A small image deblurring model, trained from scratch.
Model: 11.4M parameters, 32-pixel images, arch unet, norm batchnorm, activation relu, widths [64, 128, 256, 256].
Training: 19500 steps, batches of 128.
Rows from block 6 of a small image deblurring model, named by matrix and row number. Rows with one number belong to one channel. Each number is 50 + 12 x the weight over its row's rms, rounded and kept within 0 to 99. All counts start at 0.
After each channel's rows are labels from the 100 images, of 14976, where the channel reaches its highest value: "patch colour" is the nearest of a few named colours to the mean colour under the peak. Only what is clearly more common there than usual is listed. The data: photos of plants and fungi (iNaturalist).
# convs0: first 3x3 conv (model.mid.0.convs.0.weight, 256x256x3x3, each kernel summed), inputs 0-85
# convs1: second 3x3 conv (model.mid.0.convs.1.weight, 256x256x3x3, transposed, each kernel summed), outputs 0-85

convs0.215:23 47 22 56 45 66 71 40 55 52 44 48 40 44 47 51 38 53 44 64 49 49 51 68 38 45 48 33 44 43 52 49 47 55 62 45 50 49 65 41 42 29 53 37 40 30 43 55 43 44 48 40 52 34 45 59 54 40 46 57 41 45 65 41 63 51 51 76 40 48 75 33 50 45 53 44 56 55 37 74 53 33 56 50 52 29
convs1.215:49 41 65 40 46 54 43 42 33 25 48 52 46 53 31 49 58 42 63 51 17 47 28 25 55 70 47 50 57 35 16 72 38 51 49 68 36 36 42 37 36 43 55 35 36 31 32 62 68 31 32 47 35 57 38 62 59 38 39 51 36 43 44 41 61 59 53 58 40 47 42 49 40 33 40 48 63 49 37 46 54 46 45 41 54 46
patch colour: black

convs0.244:44 44 21 50 45 60 62 47 54 49 47 33 48 62 34 46 47 50 51 63 50 60 51 47 68 56 50 45 40 59 40 50 65 53 60 43 48 49 63 49 43 47 47 43 53 49 50 33 26 35 48 48 38 45 22 58 58 35 47 49 47 39 61 49 53 48 71 62 45 39 79 39 56 47 53 67 65 53 62 88 46 41 48 53 56 65
convs1.244:45 33 70 45 54 66 34 47 38 28 42 50 45 60 21 44 55 39 46 54 30 46 39 30 38 54 36 36 50 39 47 60 43 47 58 66 30 33 27 41 51 33 58 21 43 23 30 56 63 32 32 48 41 47 40 50 66 40 24 42 52 47 47 35 67 45 57 47 37 50 52 55 39 31 34 41 73 48 39 55 46 59 43 54 62 40
patch colour: black

convs0.241:39 39 35 40 42 65 58 63 54 17 55 36 58 64 50 46 56 45 46 74 44 49 58 40 61 44 56 34 51 34 28 45 64 46 43 45 49 45 49 43 46 49 26 47 57 55 43 30 37 49 39 42 44 60 50 42 63 54 46 52 50 45 54 39 88 18 79 26 49 37 61 46 44 45 62 53 66 41 55 67 55 39 50 40 50 47
convs1.241:48 33 57 50 47 66 46 38 41 28 42 49 57 58 37 41 64 49 56 55 30 53 36 36 37 64 49 49 49 37 32 65 46 66 60 68 34 36 30 47 44 33 59 33 33 33 35 68 75 38 39 50 45 52 35 53 55 29 36 41 35 50 53 35 57 47 59 48 38 46 53 48 45 31 40 58 76 49 51 47 54 48 48 43 57 50
patch colour: black

convs0.247:58 73 78 54 45 46 16 67 61 85 60 60 58 40 55 44 69 50 53 40 55 55 35 63 61 71 45 36 72 45 78 49 36 55 50 63 49 36 33 44 43 43 26 66 69 43 54 70 65 73 46 61 42 59 63 45 55 53 52 52 60 56 40 56 31 53 45 52 35 48 83 59 52 43 68 50 51 48 56 62 57 56 48 62 62 56
convs1.247:38 72 36 41 40 51 53 55 48 67 45 61 38 50 53 48 44 60 32 51 74 46 59 69 58 36 45 43 60 66 80 38 54 41 35 31 44 53 46 57 39 34 54 61 64 35 56 36 33 46 41 44 52 57 58 41 41 59 42 61 62 51 36 69 47 52 45 48 56 54 66 39 48 46 56 45 44 58 52 67 55 52 28 55 60 56
patch colour: green

convs0.220:50 45 68 57 55 38 31 72 66 67 63 61 59 48 42 44 53 41 64 42 53 62 46 70 46 51 54 57 66 41 70 38 49 47 52 67 43 27 49 35 64 64 47 81 60 44 51 78 63 63 42 56 39 90 75 35 53 75 42 34 47 62 44 54 43 56 40 51 41 61 76 44 52 53 49 54 38 50 51 55 64 39 48 63 60 58
convs1.220:51 62 34 43 44 49 47 56 61 64 51 41 42 52 51 63 48 60 34 57 70 40 43 75 55 35 50 40 51 60 67 30 53 42 48 25 44 46 42 68 48 24 55 64 63 35 41 30 32 45 44 48 53 58 70 40 47 82 28 64 58 48 34 60 60 58 45 36 61 61 57 35 52 52 54 43 28 63 56 53 51 63 46 44 47 50
patch colour: black

convs0.35:37 46 34 49 56 69 68 38 35 47 41 44 40 60 43 49 38 32 38 55 50 40 33 42 40 41 32 44 42 39 34 53 55 35 70 40 47 45 64 37 58 47 55 12 61 38 46 39 45 41 57 60 53 58 43 55 37 50 45 40 42 45 50 19 73 40 71 74 61 70 58 49 53 49 47 50 37 56 39 51 44 56 40 40 66 45
convs1.35:44 36 67 56 45 52 46 35 33 23 41 52 58 54 34 50 61 47 63 57 30 57 39 23 43 65 51 47 44 46 25 74 41 57 57 72 41 43 36 44 39 54 62 42 35 35 39 70 72 40 36 47 32 45 39 59 49 48 42 41 33 50 53 36 56 54 58 57 47 48 37 56 46 37 37 53 66 45 45 45 46 43 51 45 54 42
patch colour: black

convs0.100:57 73 73 56 43 40 53 51 43 86 53 57 59 52 55 42 57 63 62 35 63 64 57 62 56 68 55 45 60 47 62 54 33 63 60 60 59 36 42 46 56 44 38 80 70 41 44 80 53 63 41 48 40 69 60 54 49 48 52 42 54 60 28 53 35 51 44 56 52 50 56 45 43 40 44 46 52 38 55 59 46 44 58 61 76 53
convs1.100:49 72 46 32 42 50 54 56 50 74 58 55 44 51 53 36 42 49 36 58 78 43 60 71 57 44 60 41 56 58 87 35 60 45 36 41 51 43 53 56 52 35 53 67 72 43 54 37 37 42 56 46 63 53 48 44 41 62 41 50 56 39 33 73 54 42 45 36 61 42 62 43 47 43 57 55 30 43 53 59 59 61 39 54 41 58
patch colour: green

convs0.212:52 60 65 56 34 48 62 54 45 61 47 35 59 59 63 50 44 47 39 33 55 62 65 62 43 63 46 53 49 44 69 36 53 30 54 58 47 44 45 51 52 42 56 99 43 57 67 70 60 59 48 49 59 59 74 30 39 62 51 47 43 50 44 79 25 48 29 61 55 59 97 59 54 43 52 75 41 38 59 52 46 52 54 51 76 73
convs1.212:41 63 34 41 59 24 61 56 55 48 62 41 24 47 38 61 64 58 35 52 61 45 29 60 60 24 50 41 41 65 63 45 48 35 42 22 46 56 57 50 56 37 43 53 54 46 37 40 17 43 46 55 59 42 51 39 44 50 32 59 56 53 37 71 40 44 41 48 47 47 50 29 37 59 54 34 34 51 40 70 42 49 40 48 65 48
patch colour: green

convs0.185:59 57 79 61 54 40 43 66 45 58 45 46 60 46 57 43 55 43 59 30 63 70 42 45 52 61 27 66 55 56 72 20 49 38 42 73 42 61 52 48 56 52 60 71 48 51 47 79 59 61 53 47 55 61 70 50 49 64 46 41 67 59 36 56 29 52 25 63 48 45 72 55 53 38 51 60 57 58 47 45 40 47 52 50 61 57
convs1.185:32 73 32 48 49 35 59 59 46 64 64 50 32 54 55 60 40 63 51 57 65 31 42 64 61 23 55 35 40 60 74 41 48 42 43 15 36 52 47 52 44 44 43 68 62 45 53 40 20 38 52 46 55 51 49 38 38 54 31 69 48 39 35 62 43 47 47 50 66 42 54 33 49 50 63 32 43 52 46 64 45 48 45 45 47 45
patch colour: green

convs0.42:23 37 38 58 49 67 73 45 39 47 51 39 48 61 40 53 43 69 48 57 37 57 27 25 54 45 48 54 43 33 36 41 49 52 48 45 34 45 61 44 51 38 61 33 65 52 43 40 36 38 51 43 56 44 34 68 53 32 30 52 49 59 74 40 55 31 56 51 61 49 88 52 54 39 53 54 66 58 45 63 59 53 29 51 61 43
convs1.42:46 54 65 46 47 61 42 44 40 16 43 53 56 62 30 50 60 47 44 49 37 57 41 40 44 56 48 55 53 49 31 66 47 60 67 63 30 51 38 43 44 40 67 34 42 37 34 66 66 31 50 36 54 55 52 51 41 47 22 47 38 48 36 44 56 46 66 52 32 45 53 55 49 32 49 40 81 56 40 48 58 36 42 46 62 42
patch colour: black

convs0.251:61 52 74 57 60 10 36 61 57 50 44 59 45 58 42 59 58 52 46 36 78 60 71 55 61 61 47 50 65 53 82 53 50 29 70 63 37 50 41 43 47 41 42 67 59 48 60 68 63 46 53 52 56 69 61 33 60 60 56 35 57 70 40 37 45 64 45 68 71 48 65 53 56 56 32 44 67 55 45 34 45 61 49 63 52 26
convs1.251:54 45 38 43 43 43 49 54 51 80 49 70 43 57 63 43 33 62 43 44 80 42 55 71 61 40 45 52 39 56 80 33 42 60 45 23 48 52 59 52 46 33 36 77 63 44 50 43 49 39 58 45 54 53 60 26 45 61 32 49 54 41 48 46 55 64 56 46 49 51 77 49 58 50 69 62 38 58 54 53 41 46 56 43 48 36
patch colour: black; green

convs0.141:25 47 32 61 56 58 58 36 46 40 46 57 38 55 42 54 41 58 45 66 38 57 30 32 35 51 22 56 48 27 34 45 59 45 58 44 41 38 41 55 52 39 56 21 51 49 56 48 23 38 53 36 39 52 33 41 57 41 41 53 50 57 60 76 60 46 54 59 46 55 77 47 37 50 49 49 54 52 36 78 46 45 34 47 63 54
convs1.141:54 42 71 46 50 56 37 50 33 24 44 45 49 54 33 37 64 41 55 60 28 56 36 26 38 56 46 44 64 35 42 71 49 52 61 61 32 32 29 42 43 41 71 31 39 34 33 58 69 50 40 45 43 41 40 57 62 49 39 38 37 45 46 41 60 55 64 48 41 51 46 60 46 35 40 40 70 43 23 70 45 47 40 44 65 43
patch colour: black

convs0.201:38 41 20 50 43 64 70 26 42 31 59 54 55 75 54 41 32 51 53 59 40 45 46 48 42 56 36 40 38 51 39 48 42 53 59 48 47 51 50 53 53 58 38 28 47 49 47 48 23 49 54 48 44 46 33 58 48 47 52 53 53 44 68 45 78 50 59 51 58 46 96 60 41 41 47 48 49 50 46 76 52 45 54 48 49 39
convs1.201:42 33 67 51 52 59 39 50 35 24 45 45 45 55 34 42 64 42 51 45 25 56 31 31 39 59 43 48 51 34 34 67 52 61 61 62 32 28 29 44 41 33 56 33 38 37 36 64 70 43 40 39 41 46 42 56 60 42 34 42 42 44 47 37 55 47 57 56 43 46 57 51 40 33 40 40 75 54 32 60 51 43 43 52 56 40
patch colour: black

convs0.233:30 27 21 40 61 61 64 38 49 37 58 51 42 43 46 46 36 42 48 65 31 44 48 39 38 47 30 47 54 49 43 71 59 41 67 39 50 44 63 58 53 52 40 39 46 50 45 38 29 45 56 54 35 37 19 54 52 44 53 54 53 41 62 59 45 55 53 55 43 48 99 62 27 40 50 51 57 51 47 90 65 43 49 39 55 50
convs1.233:56 46 76 48 52 64 47 43 30 32 46 44 41 60 33 38 67 38 55 44 28 52 38 35 39 50 44 46 45 34 35 61 50 62 52 57 31 32 32 37 38 35 56 36 36 21 42 66 60 38 40 31 37 39 31 57 53 45 35 31 36 43 52 39 55 49 46 50 42 47 53 50 43 41 41 33 70 40 17 65 37 52 50 48 60 49
patch colour: black

convs0.189:28 40 30 47 47 67 72 52 35 34 43 78 62 38 50 46 70 42 62 55 56 46 57 40 58 52 34 45 46 47 54 43 58 54 46 54 24 44 43 42 47 52 32 66 46 55 31 41 31 40 65 49 72 79 57 52 53 39 39 67 40 48 59 23 48 59 60 52 34 47 90 44 41 41 43 52 55 57 50 71 52 44 57 49 47 39
convs1.189:50 33 62 53 49 52 36 44 32 37 38 58 50 46 29 29 56 43 56 34 31 52 36 42 37 60 48 49 43 30 46 75 45 63 67 68 37 45 37 33 46 44 45 60 37 19 46 60 68 32 55 45 47 60 47 59 51 46 47 42 33 40 49 30 61 59 62 56 49 51 32 48 29 36 52 62 77 37 45 53 47 58 46 42 51 42
patch colour: black

convs0.48:38 49 58 61 46 59 57 55 52 48 65 40 53 51 35 42 43 49 43 53 48 52 26 53 50 56 32 48 73 49 61 51 56 65 65 40 55 48 71 44 45 56 62 16 34 37 60 75 66 54 40 41 11 47 69 63 39 38 62 60 49 43 55 55 51 40 38 66 29 36 70 52 53 51 38 71 45 47 61 61 53 36 42 50 66 44
convs1.48:49 64 64 31 45 47 47 47 32 54 34 46 44 77 51 55 75 53 47 53 64 59 39 55 39 55 54 45 51 71 82 54 64 33 57 43 50 34 40 33 53 34 61 59 55 32 55 63 56 19 41 43 54 61 49 37 44 69 28 55 32 28 33 53 33 51 51 54 57 55 62 50 48 34 68 31 49 31 24 61 59 56 38 59 49 57
patch colour: black

convs0.158:58 54 59 45 40 36 40 64 58 83 52 48 48 58 51 45 47 47 72 42 60 62 48 65 61 61 62 43 53 40 66 49 41 47 53 71 61 40 31 56 55 48 48 89 64 49 52 71 49 55 34 57 48 64 58 39 53 60 60 47 55 51 49 56 58 53 35 43 44 60 60 49 43 51 53 48 30 39 39 46 54 40 56 55 78 42
convs1.158:52 71 42 33 42 48 57 50 51 79 63 40 42 49 60 47 25 50 49 52 78 39 51 77 59 47 38 43 58 44 60 37 44 48 40 40 45 50 40 49 48 44 46 67 73 25 37 47 45 31 53 46 60 62 67 50 39 62 39 55 64 48 44 62 53 45 43 36 59 39 61 48 57 40 53 54 38 52 65 62 59 44 42 46 61 59
patch colour: green