python train.py --image_size=32 --crop_scale_min=1 --task="deblurring" --blocks_per_level=2 --upsampling="nearest_conv" --shampoo_beta=0.95 --final_lr_fraction=0
Rows from block 7 of a small image deblurring model, named by matrix and row number. Rows with one number belong to one channel. Each number is 500 + 25 x the weight over its row's rms, rounded and kept within 0 to 999. All counts start at 0. Numbers have three digits each.
After each channel's rows are labels from the 100 images, of 14976, where the channel reaches its highest value: "peak at" is the part of the image that holds the peak. Only what is clearly more common there than usual is listed. The data: photos of plants and fungi (iNaturalist).
# convs0: first 3x3 conv (model.mid.1.convs.0.weight, 256x256x3x3, each kernel summed), inputs 172-255
# convs1: second 3x3 conv (model.mid.1.convs.1.weight, 256x256x3x3, transposed, each kernel summed), outputs 172-255

convs0.165:506505514532515545527481469543514482495496475554515482507514475536545484513451538500492523510484534454505479504453530480534492504471481484513469513481501525508517494499541539534483498511546521565502460493528531496483548508497559529498514517489512494507
convs1.165:497533521447477519515478500458479480486450482462453504511540507451467489455515535515523562477504518555492495475504480527442474480493508501524483519513484495505497459514530528496481493498518499513454484526511502484489500526505438474534523514502507508521
peak at: bottom centre

convs0.26:502516506543542512479494487525514517508514477530528522519486448521548481490487500510511536535479521460439487513451511501568499501484467462490490497456505530491520489494494485518479510500541504500487482489517498523483535481508531519486518498489499484513
convs1.26:501507487471495518510465498467500490507471481438488516521546534443477483465534557495515582465527505532509465470503475519460480498500505516522500517532510493538489453519524528500488482541525514485476469527504491491499523509497464475517515500516512538499
peak at: bottom centre

convs0.125:500496517524516506468483497510518510514539473553522514527508482531537453502503536530514533534504502472461484510460503494559467471499446464475468481463487505489503473495509548512481523519551507504482483505527518532493507493498541521499511520529499483495
convs1.125:495519518465499530502496516452507462490437499452458511509505498494482486468510519480504526465504483486501487476495518488458487500481513508528481515501493473513516497499547544480488475517514485514499499522503518482504542507489463454533515536536496506504
peak at: centre

convs0.68:522523529506515495451503505517487519505515462538502538533482460531527449492518515517511520548490510501459452505440499463528495500482494505511502480457496510502479474495506506526514512503551536490485481518538506495499542499478508528553512548509481499496
convs1.68:504535482492479500514468495467512469496456487459477516523523538459469461476526536486491559490535495529507507475507467522425479483461488507528468507511485490533492466502507543505504484543508514519468484518525485491488534473500463471507511502489527517487
peak at: middle right

convs0.152:506506530510461463458491501518508482507498520454513485439465541489466482503479444504540463448501507506563489475534519463510500527511493519508503499466470509483510540508551496506505476497453523499495468575482486477524493506510464505526470508507491508520
convs1.152:491477536518526514473522531483531489535516553495513503469515481519521517538506475477505464496447475489510476526496509460522512532480478512479538498487489496476480551514526511508544469480494471495519537534501527498519528502489536464533490530535489483504
peak at: bottom centre

convs0.181:500496531504437484451496523493515491516475525438511516512496511500467487476483464473516430442503515541534506474521491493495509516511478521490527494500518490512475523506588506504541481492483457530475503534448525477521430500463462514522489537522489507508
convs1.181:495474519497528515472493531497559498505513547519547511466531494514533537516511472472507440529472487498520463506515491452546496533509497519501554503495498516483508553511522498487532466447504477448510528512464542525532533513511528479507491520526479502525
peak at: centre

convs0.74:503514484508543484615487493525476470503508469519531451462487530484527472523490511483461526519504493490477513512483476468560488488469479509518480495506474505509510503444512520529501492520476495519508501500536499477473517474514489492492534493484460474483
convs1.74:498476522505480473522512492483447506478492477491470508476464528465492496491514506526523545462484528553505526486481516490462472483494508470469441480508488471517477480494503490523499540543496516529491478515560473498505452487452507513486531499489495509452
peak at: top centre

convs0.115:520508501536535498484491503509522509491507482542503539514473484507575479490524554536502554536513522499468504484474518477547486499501493475480472483462506505504488487519498512546493529507559521502495501498532506505493531507507540523499494534466489489489
convs1.115:488534482473485527502466486464485489496462488459456513542521532470466477476531557479508562481534498508488484480499495531448479464490492509521483512515480486524480458498520524497478485522506513509475470535529496489496536508500446469526518519499515518506
peak at: middle right

convs0.184:480489517488526497568505480466502465479509492552497525495481485522537469487522514502506583547525507493481488506456490474515496490510493492490489464488481507553519506524531524569481502539498525539491503485565493498468567480506502511494528500487496503504
convs1.184:505494489463485503535494527475445497482479545487498536503517556486481519493559484518512551470492538559530496503493503502476487518470489511498487477527497486524473475532498529519520528514506524474465476507547504501500505504446521497521516481499517528486
peak at: top right

convs0.114:479499483538554510495490494519489519522504460523507545509478464541566446494538538511489530550506498471474467510469512464539499495480485485519499483460495514488475492509473516528500505526511517507489514489559506497464550481507514522507506521494478502496
convs1.114:487545476489470505517475481469495484495454488459467525532497518462474461480535550495493564486521496530506521483488490548439472486474475501507469522496496473530481454516503544503490489541508508546470476517508487482505522476508472484527512518501523510486
peak at: middle right

convs0.247:468496507491490482582489503519499514492508463539525440462485536506528489531547492487491573523498486496494506514463471519540466505500500473522459484477469499496523488475536502521469522533450501560508512498523470516494541483534499510475525487495498509467
convs1.247:509522511492490509514486512465465477455511528497495525482497543468458518493527530511528551487477531527508495458484466468425476501509520491489513503516487496535517477493535501499520526516504518509516482548505487486481512512453490477481524526482493502468
peak at: top centre

convs0.211:516477532502528522510490495522528484468521478556497454488526474531531481518481534511512479506488540477444507495489498521520497496520477502529502495469488493503507474509504538522468476484522500575490509502513528502490513508495545524493539503519519489499
convs1.211:501522541436509536508492507489470464506477485489461515507510545486521496471517530510520547469498510533498508447514469498479471501509533488508481491536476486511491476505552537516478495491545519483469455527505521538498512538488483479512529529501508534528
peak at: bottom centre

convs0.32:488519549507472474480471494507498509495503504491487486452505499509491490491489477519529432459502506501507514487518473490500515538500476486483488501491464492458512512521508476524538503502482542454510525538453460466535479518511487493515470480515472506483
convs1.32:491476538511526502497519523495522496534520561524525525478500493512522499535483486471518481514460499488521464515479495461523512544482506499478563489504510487501501531502530504497538475513498467487533501554478513503523530498498521459535488555520484489495
peak at: bottom centre

convs0.207:480510506505532513607497481534469474471507485529498496496480508520532482530537531485472554513500508505466500489512489495530467497494504516535481487484514488523503483478508524517500489537513525540499495504543468506473532484507492514496537531469472499493
convs1.207:493506523485472494504489503458430494447477484499459518496483519469469488489511527530517542464497510568505507480511511509476486475500521481497479479532479481496499480485518498516490544513511524516477481515546475500508467532443498510471559483503504541481
peak at: top centre

convs0.166:515521515536519494498488470524475515510516449540510539547499472526536489496503500511512540523490511495463474496467519501545497510487491506518492477456493502500501476483510500489469513483530515511480491490568504513468486495484537509508529543489536491505
convs1.166:499544507447469520509461504469491494479474485454468526526545517455484500475511535506479553468507526552493497473526487545447473464484505516517471517526479497523473456517524527503499484508520502531446503512514495486497526514496432476509547506492524513498
peak at: middle right

convs0.37:504498508490508476607489457530471462514488484530534517452494499479532458531524511480465537502526477491484504489510479498545490517461516475522500486483488508495498499479536557547494486535485488546494494507553485498475489484510516500550521540477468483485
convs1.37:500499532495465508524515486469444497493481498480467514485465538454511506510516515530510562460471521553525520488473523515449488475485527480473453475504475483507473480489520525533497534539515536537471463514555468510504471501448506479489542489473502506466
peak at: top centre

convs0.112:488479475532510484473470502489517506487523509559552498448475494518550488538475476470491460507486489488495494528487489471594491482504496517481517502505465533482520471515484514491504495483466474517523505491460494475505506494496517514462456492477525492516
convs1.112:485544527472496494491485510473470466482449496455448505507494513492481462460502507512521544498503468482503524487498520525452483481506498477512471493493498494481515462495550546499483503503503520560487470526514493495527533468508481472519500525491517508480
peak at: middle right

convs0.178:503502509520526465475475470501497503529546477540524558488481466527534452490481527527492483518501490473481469500481500448537520478488451494508482506463494499518497515514497532534468518501519553499470498492540485492467506470499537518543475549469489490525
convs1.178:503523498479493525498494505471500488489468478461485512484506516473486477483528540495533562493504510541525511463510496518430470457459484516493470518513466483533495460517516559529521492514520506510468486524541495499515539478488475474519528500478497498482
peak at: middle right

convs0.155:508500532528535501491492466514520504467514473559544503513476459494571489505474519506457527512472521447473503488463491473547472466472505457482466518447494513498509482499526496527475509520557543531510516469523504518510564488492544493541514480488497502491
convs1.155:498510505458479527502490474453466488467470483470436507490502530464473498494482522494524544469511504548493500462528521519458477479487515504514470499522477464502494461515535550505491491530510486537459495545530492505495487527509451469541508517515509486507
peak at: bottom centre

convs0.65:533493499539541530498498476519516512511507447551507515537488473522566473486510504483479540507478514450466484506488504490524481483491491465503462490461491522524493493464514506524514489484499477509505458485535499519505539518500518513485522504495529492490
convs1.65:498551515462487515499469494469476477482450499477456513506522511446476486467519539514497563477497499544491492485500489524450484478479528504525467505525471480510492468519521536483491488516515509522450469521515495491508518513504453475534520520502504494496
peak at: bottom centre

convs0.204:503521497493568468531499477489491466491532467543493527518501514493539487500518497511476583510489475491483469524435488476531492494483500479517485464476475519530474509475512504543510470549534511506490485506546493495508517449519507512475517506460486501483
convs1.204:512514486510470515499491487484464516499526483438484526509488539452484490494540553488502562483532485522525512486500502526451458490491469484493476517504495480519487475510531522525505509553498501537496440529555475502507532477473525472507500516502518508459
peak at: middle right

convs0.123:513465516500486509553501521514522475493514471547505468497507461527562486565525559501478527518488524469457490502506498499508483472511482479528479477469511506527511492508521513489496495492549513554496502471508522491486531527492546495507564521489507481490
convs1.123:473522546447502483506482497460463523474474508483469513496519506452488488469509538515527556479479539576499464462508470522457457463484514489505508496544491482503468498490549485507492494485557490483463481534555486506456485489487476474515509503512488502546
peak at: middle left

convs0.109:500501552487455490493474505511526486504484545458500488476499553522441488492473437497545459461497510545583508490520500495504491532539508512501500500534502495498522522518563541498524471496478499494494523542492506479502474516485495492526464520528509500516
convs1.109:488467556489537501467506542485543493526512541524510484495535465525534531523499466471513451508478484502503461520505491440537509543500495518493550506488497495468497561509521513509538451455498476449521519527471532514513522512513528456513514526535489493532
peak at: middle right

convs0.130:507511547500459510415490522507525493526480518449513501470484509506448474514480466510546433454498496498561491502500499524506470493527485525477529517541477510470514498488544502479512496490511494475507525568476512501514499504485462491555465507511523489524
convs1.130:491476533512533507468511532486535491536519549509538493485525490517541530516507486465533466501474480495506447521501494452529503544485496501487548508494505502483503541503517490496539454471498470469527509523477528519507537507498528454516495538524477499533
peak at: middle right

convs0.55:529511510548545527463498457491484518528509478549528528539501482500531476469532512486508524526445506496445473489473514485560488506469479471462489486465494527508521504483509519541529518524516478492514487506553511512508526485491495526498524543467502493503
convs1.55:506527508458462504504466495462511473498454501463464516517529521450468491456533539480496561484520496543500502453488472518441469474501496485522481497518492494528498462520521533493480481533513512519446473528499488483506536507500453475502510507504501508493
peak at: middle right

convs0.61:496518501476501478474494511494474457513477518430498500501529494474484521504484465489531505464496488551558494516498480505479475500489488525498537496538473497456486520474496500501544486479461498446494506550515503458500514491506460497540496544522498482525
convs1.61:495436527552514494504477527517520495523556546515539483490508484513491511545492495467509466513487460516510481521482498464526490540496470518508531529490516526479495554509509490508530465498484479491489536545490520504506519511476567489491496556531507478503
peak at: bottom centre

convs0.218:505517499523537482507484499497523499496524450558523517501488473517562446506521526514503527531494488467457468512477503464542491480466478491507469492467474525500503496492474522525513519534534515514504496513531511511480563471511537507511488541484500493505
convs1.218:501535478489470519524486495473484468505450486460454525517491526461463467481521540495491576482535500505498513482483491525422480486486490495503479495495491496523481476508513547488493482551505524533493455528512477494497519477504467477533521524494503507474
peak at: middle right

convs0.1:558496531528476529445507480518470495496495486513497530514517490514490478494494461487511492489512539518487487509460506478530526489499469502525467517481505515501522497465518530471496483444518470483495452516520503512501500506480516542537485527492532478500
convs1.1:486517527424474511500495519443521467497463499464486517489536505463483481448538565474519558466520503525505504477498450513458471488477494498531511509551476512540504483507529522502487449536523500499461469537489499507489527500494455449511498505521500520509
peak at: middle right

convs0.96:510520503545533518479479499520536504499521455550516539562478456518551449521502533480509523525464493462468469513481511477546515499478489490517485495441500507483490490521518518516479505499542500491497476459530523504494550490488519521523509553468470497498
convs1.96:485530507464510499483464486458497491501476493459476534504540533455467471464528553494509582482516510536513482470506457522462468470485511517498483524521479470509502453513518523508494477551503501509474455523514481517471524510490456469521525521515510530490
peak at: middle right

convs0.194:504496518536555485547490452534487505499504439557516532507461493511561500522529512481454543535476495477430483493497491443525494468460497474501499486458482517504519495465496524528511507507521512520492495494533511483475512471516520530519541484467473506498
convs1.194:502527512488469516518507493468457487485455479455448524500486528459482481480527527518517571470503532538497524483490500532427464467479497490490459494506491476519485471503530535517499514537491521541463473504550473496499492484476469482522523503493501521463
peak at: top centre

convs0.161:475495515499513540605510445496498485514512494520479435472464508523555470535550544508450526505462509510488501500522479481541488472505508498555465502480496499522538487506548531493461517545480482502496507507504462479521512503510483532456500513487491480484
convs1.161:480510512481468492513479510464473469467479493453483509496487538465474498463535526488524575483502500547508512479465496475458463484515488476466473499535477494519482498496537523497532492545524525527496476531550521512509499517442480467485530515512499550477
peak at: top centre

convs0.113:525479514554513514488500496530494490493520451558489497535490462501549487501502536482484567516492508483455480508465524484558492480473498484496483492481502519498517497496496508512487494526563486539492461502543502518496545495508522517504530532449498475488
convs1.113:491519492462473517494469478471464509466462473465457523529520533469467499459519539499502562471536501529489505467521482515465478468494514511514472502514497494526492450502516527489470510522511513513481475509505505501494507507502449485500520512500498522500
peak at: bottom centre

convs0.179:536519492534541515492489483524523522510506453556505539524509465525550493493496530513488540531467521465436482495490499489539492507499475475485468475470505526509538488504519496543490488504543499500514485465539511526498535481504513530505525513469499502495
convs1.179:487535494443480520504470504474490499479465473454441507530538507463472502448519532507506546467512502538495516466500488524454481460496505495522478519507479495505499454508514531489476491510505520529466473508508487501492510520509438489511516503486500505513
peak at: bottom centre

convs0.111:525509496530522529501480488525486497496502471564531529556493468536565489504491540499508522536470517472441497515466515510543479486485476500511485498461489507500493482479505514532486480510562509490482461474522494533503514501501550503487542517491499510481
convs1.111:475494501445488507498439495457499494475468492468477513510543525460473491487516545480506565494500523542517479482523479506474459473488518500511472501546499486536497439508547509494483469515522512471465492531508469484473510515512452470514505506525508530522
peak at: bottom centre

convs0.105:520483523525482521505476504486520478475502466542513495543476476526554497540520561503483545511484545471461505508496506513505489466497512511521500494481511476511505461496515572517474504499561495572514498475509525519488509488523567510509523541456523523499
convs1.105:504533534438518520495467477470465500501470495478448508485528525482496498482514536510538551491495523574485474477522488497468447483510534487500486487529484487501516470509545525506484493498515497485466480542498494505484475551506456466484532500500463521550
peak at: bottom centre

convs0.128:508493527543516509525474486529480474475535492558510498483499506527555484511498526488483531527475518484439476483450506508536469498466495488514528514464501521468462469485511517522504480476510484528494451475552519533477509492503530506481557520482544503465
convs1.128:486541529425479509500478487460468494477467485481451491501519518455515484450493532511541560474494530555483484468519489523472479465488515485504465495530477474519484494492556525499484481504513483486469471522534503499493507528495440458522524508500488488551
peak at: bottom centre

convs0.94:526503523526535527529492459532510498517503472551517532519476465523551450491508541506478542530477513483451473508454528470563503495499482486509475493444502494508529488506510505512482492521539511502511474515550491496479548496507509515498531563461493500512
convs1.94:487532499452464514497482484456489495474451487454465516501517533460476492471530543512520580454515514552493496452489483522453479479479503506493474499514477479528491458508534514519493498529514511526470480514530483515477506497480439476507541508509502521497
peak at: middle right

convs0.162:501501516508556480544486477485497500493542477554510520490502492528548464502535500494488536529507476461486481507436494474529479482469493461516480469489484529513491503516491534532493487551499521518494518485540489484500534460528521523486504508459483494518
convs1.162:481537498503467511533500492477469488495459494441468515516488530464464472491528524515522577471509525512518503489495512549437498481485471499465469506494499471513494477521509537516512505564504524555481465511547485488503510468470496475507519520488516503458
peak at: middle right

convs0.100:494522505514508523565498489521516475490545477545515486521481477523554502502539553487474549509481487473488464475504496504540468473484511468519475479473502505512528487471512547522482500524536531504501487528511521513510536503530545501505528505469474502484
convs1.100:499495517493468516517529469471443495471454471473455491508475533455472515494532543492515565461516512557491500478508501528472482461493526481503451503511494481502489462504515521512477517513517520530472479502528477492500480497489484507493518485490505505500
peak at: centre

convs0.147:497499495521571483510464487504436522485511456561514521495496478493578470529498530519480550501511474480480480527505492461543481461455488479516492496468480505503503469476490520527496506518485509504500502487544495483503528467496496465528513518495476479473
convs1.147:490509506520481495520513477482443487492486496496473505484473512480484449503529523526492556489500530547525502493474507519454484462475527498465436484500508471482458482509506529540514528550500513533492460526547470500510487468492514502536539519498493491470
peak at: centre

convs0.59:504500524544496510490483508488480484488464503520491532498533500491502458464525489537513557516518479471483495518472507499509489501498502490494506481515492513501469490479543495530454505510509516540481520482579488481461513463506474522517482492521523502499
convs1.59:501499500486502533496446510461475482472499522459511519487530526491511491480543537471563540490485496544521498479502488483503461492485503499497524490525519485515491471526548536493502469525514513466460468555556516513498529516487508457508520537528468507500
peak at: top right

convs0.243:496494512512530492560481499529481496495507457556522474527502471526549477524521555510489553525479503477443471487510517522548475500498482494506487458500507499528534472485506537532492489530534503520522456508534519523486525482503527512505525548496503499485
convs1.243:524494513471477512534482486495453500469453479472483519493513520467481477477553547507514572480494518547515495463487455514449476478503528483520472488535493487547491463502538517485468492521507520495470446540515501517511489532460477481483523514500485533510
peak at: centre

convs0.33:495468510499521513575489491497519466493539507511516460495484496513536473511505562505478532501473492484437475481517489497520492476464493511549479505492507478517531479502489523494494474535530501588501492508518491490471537500510533523475545515490498506499
convs1.33:504509539455485506505478489477436493470462494495468489473480503444495503475523524531514556483487533572505517462508505499471484474500520458487466486533481490504488468525538483485486508494515494504452499523538479508500480534480493479490539491512478553515
peak at: middle left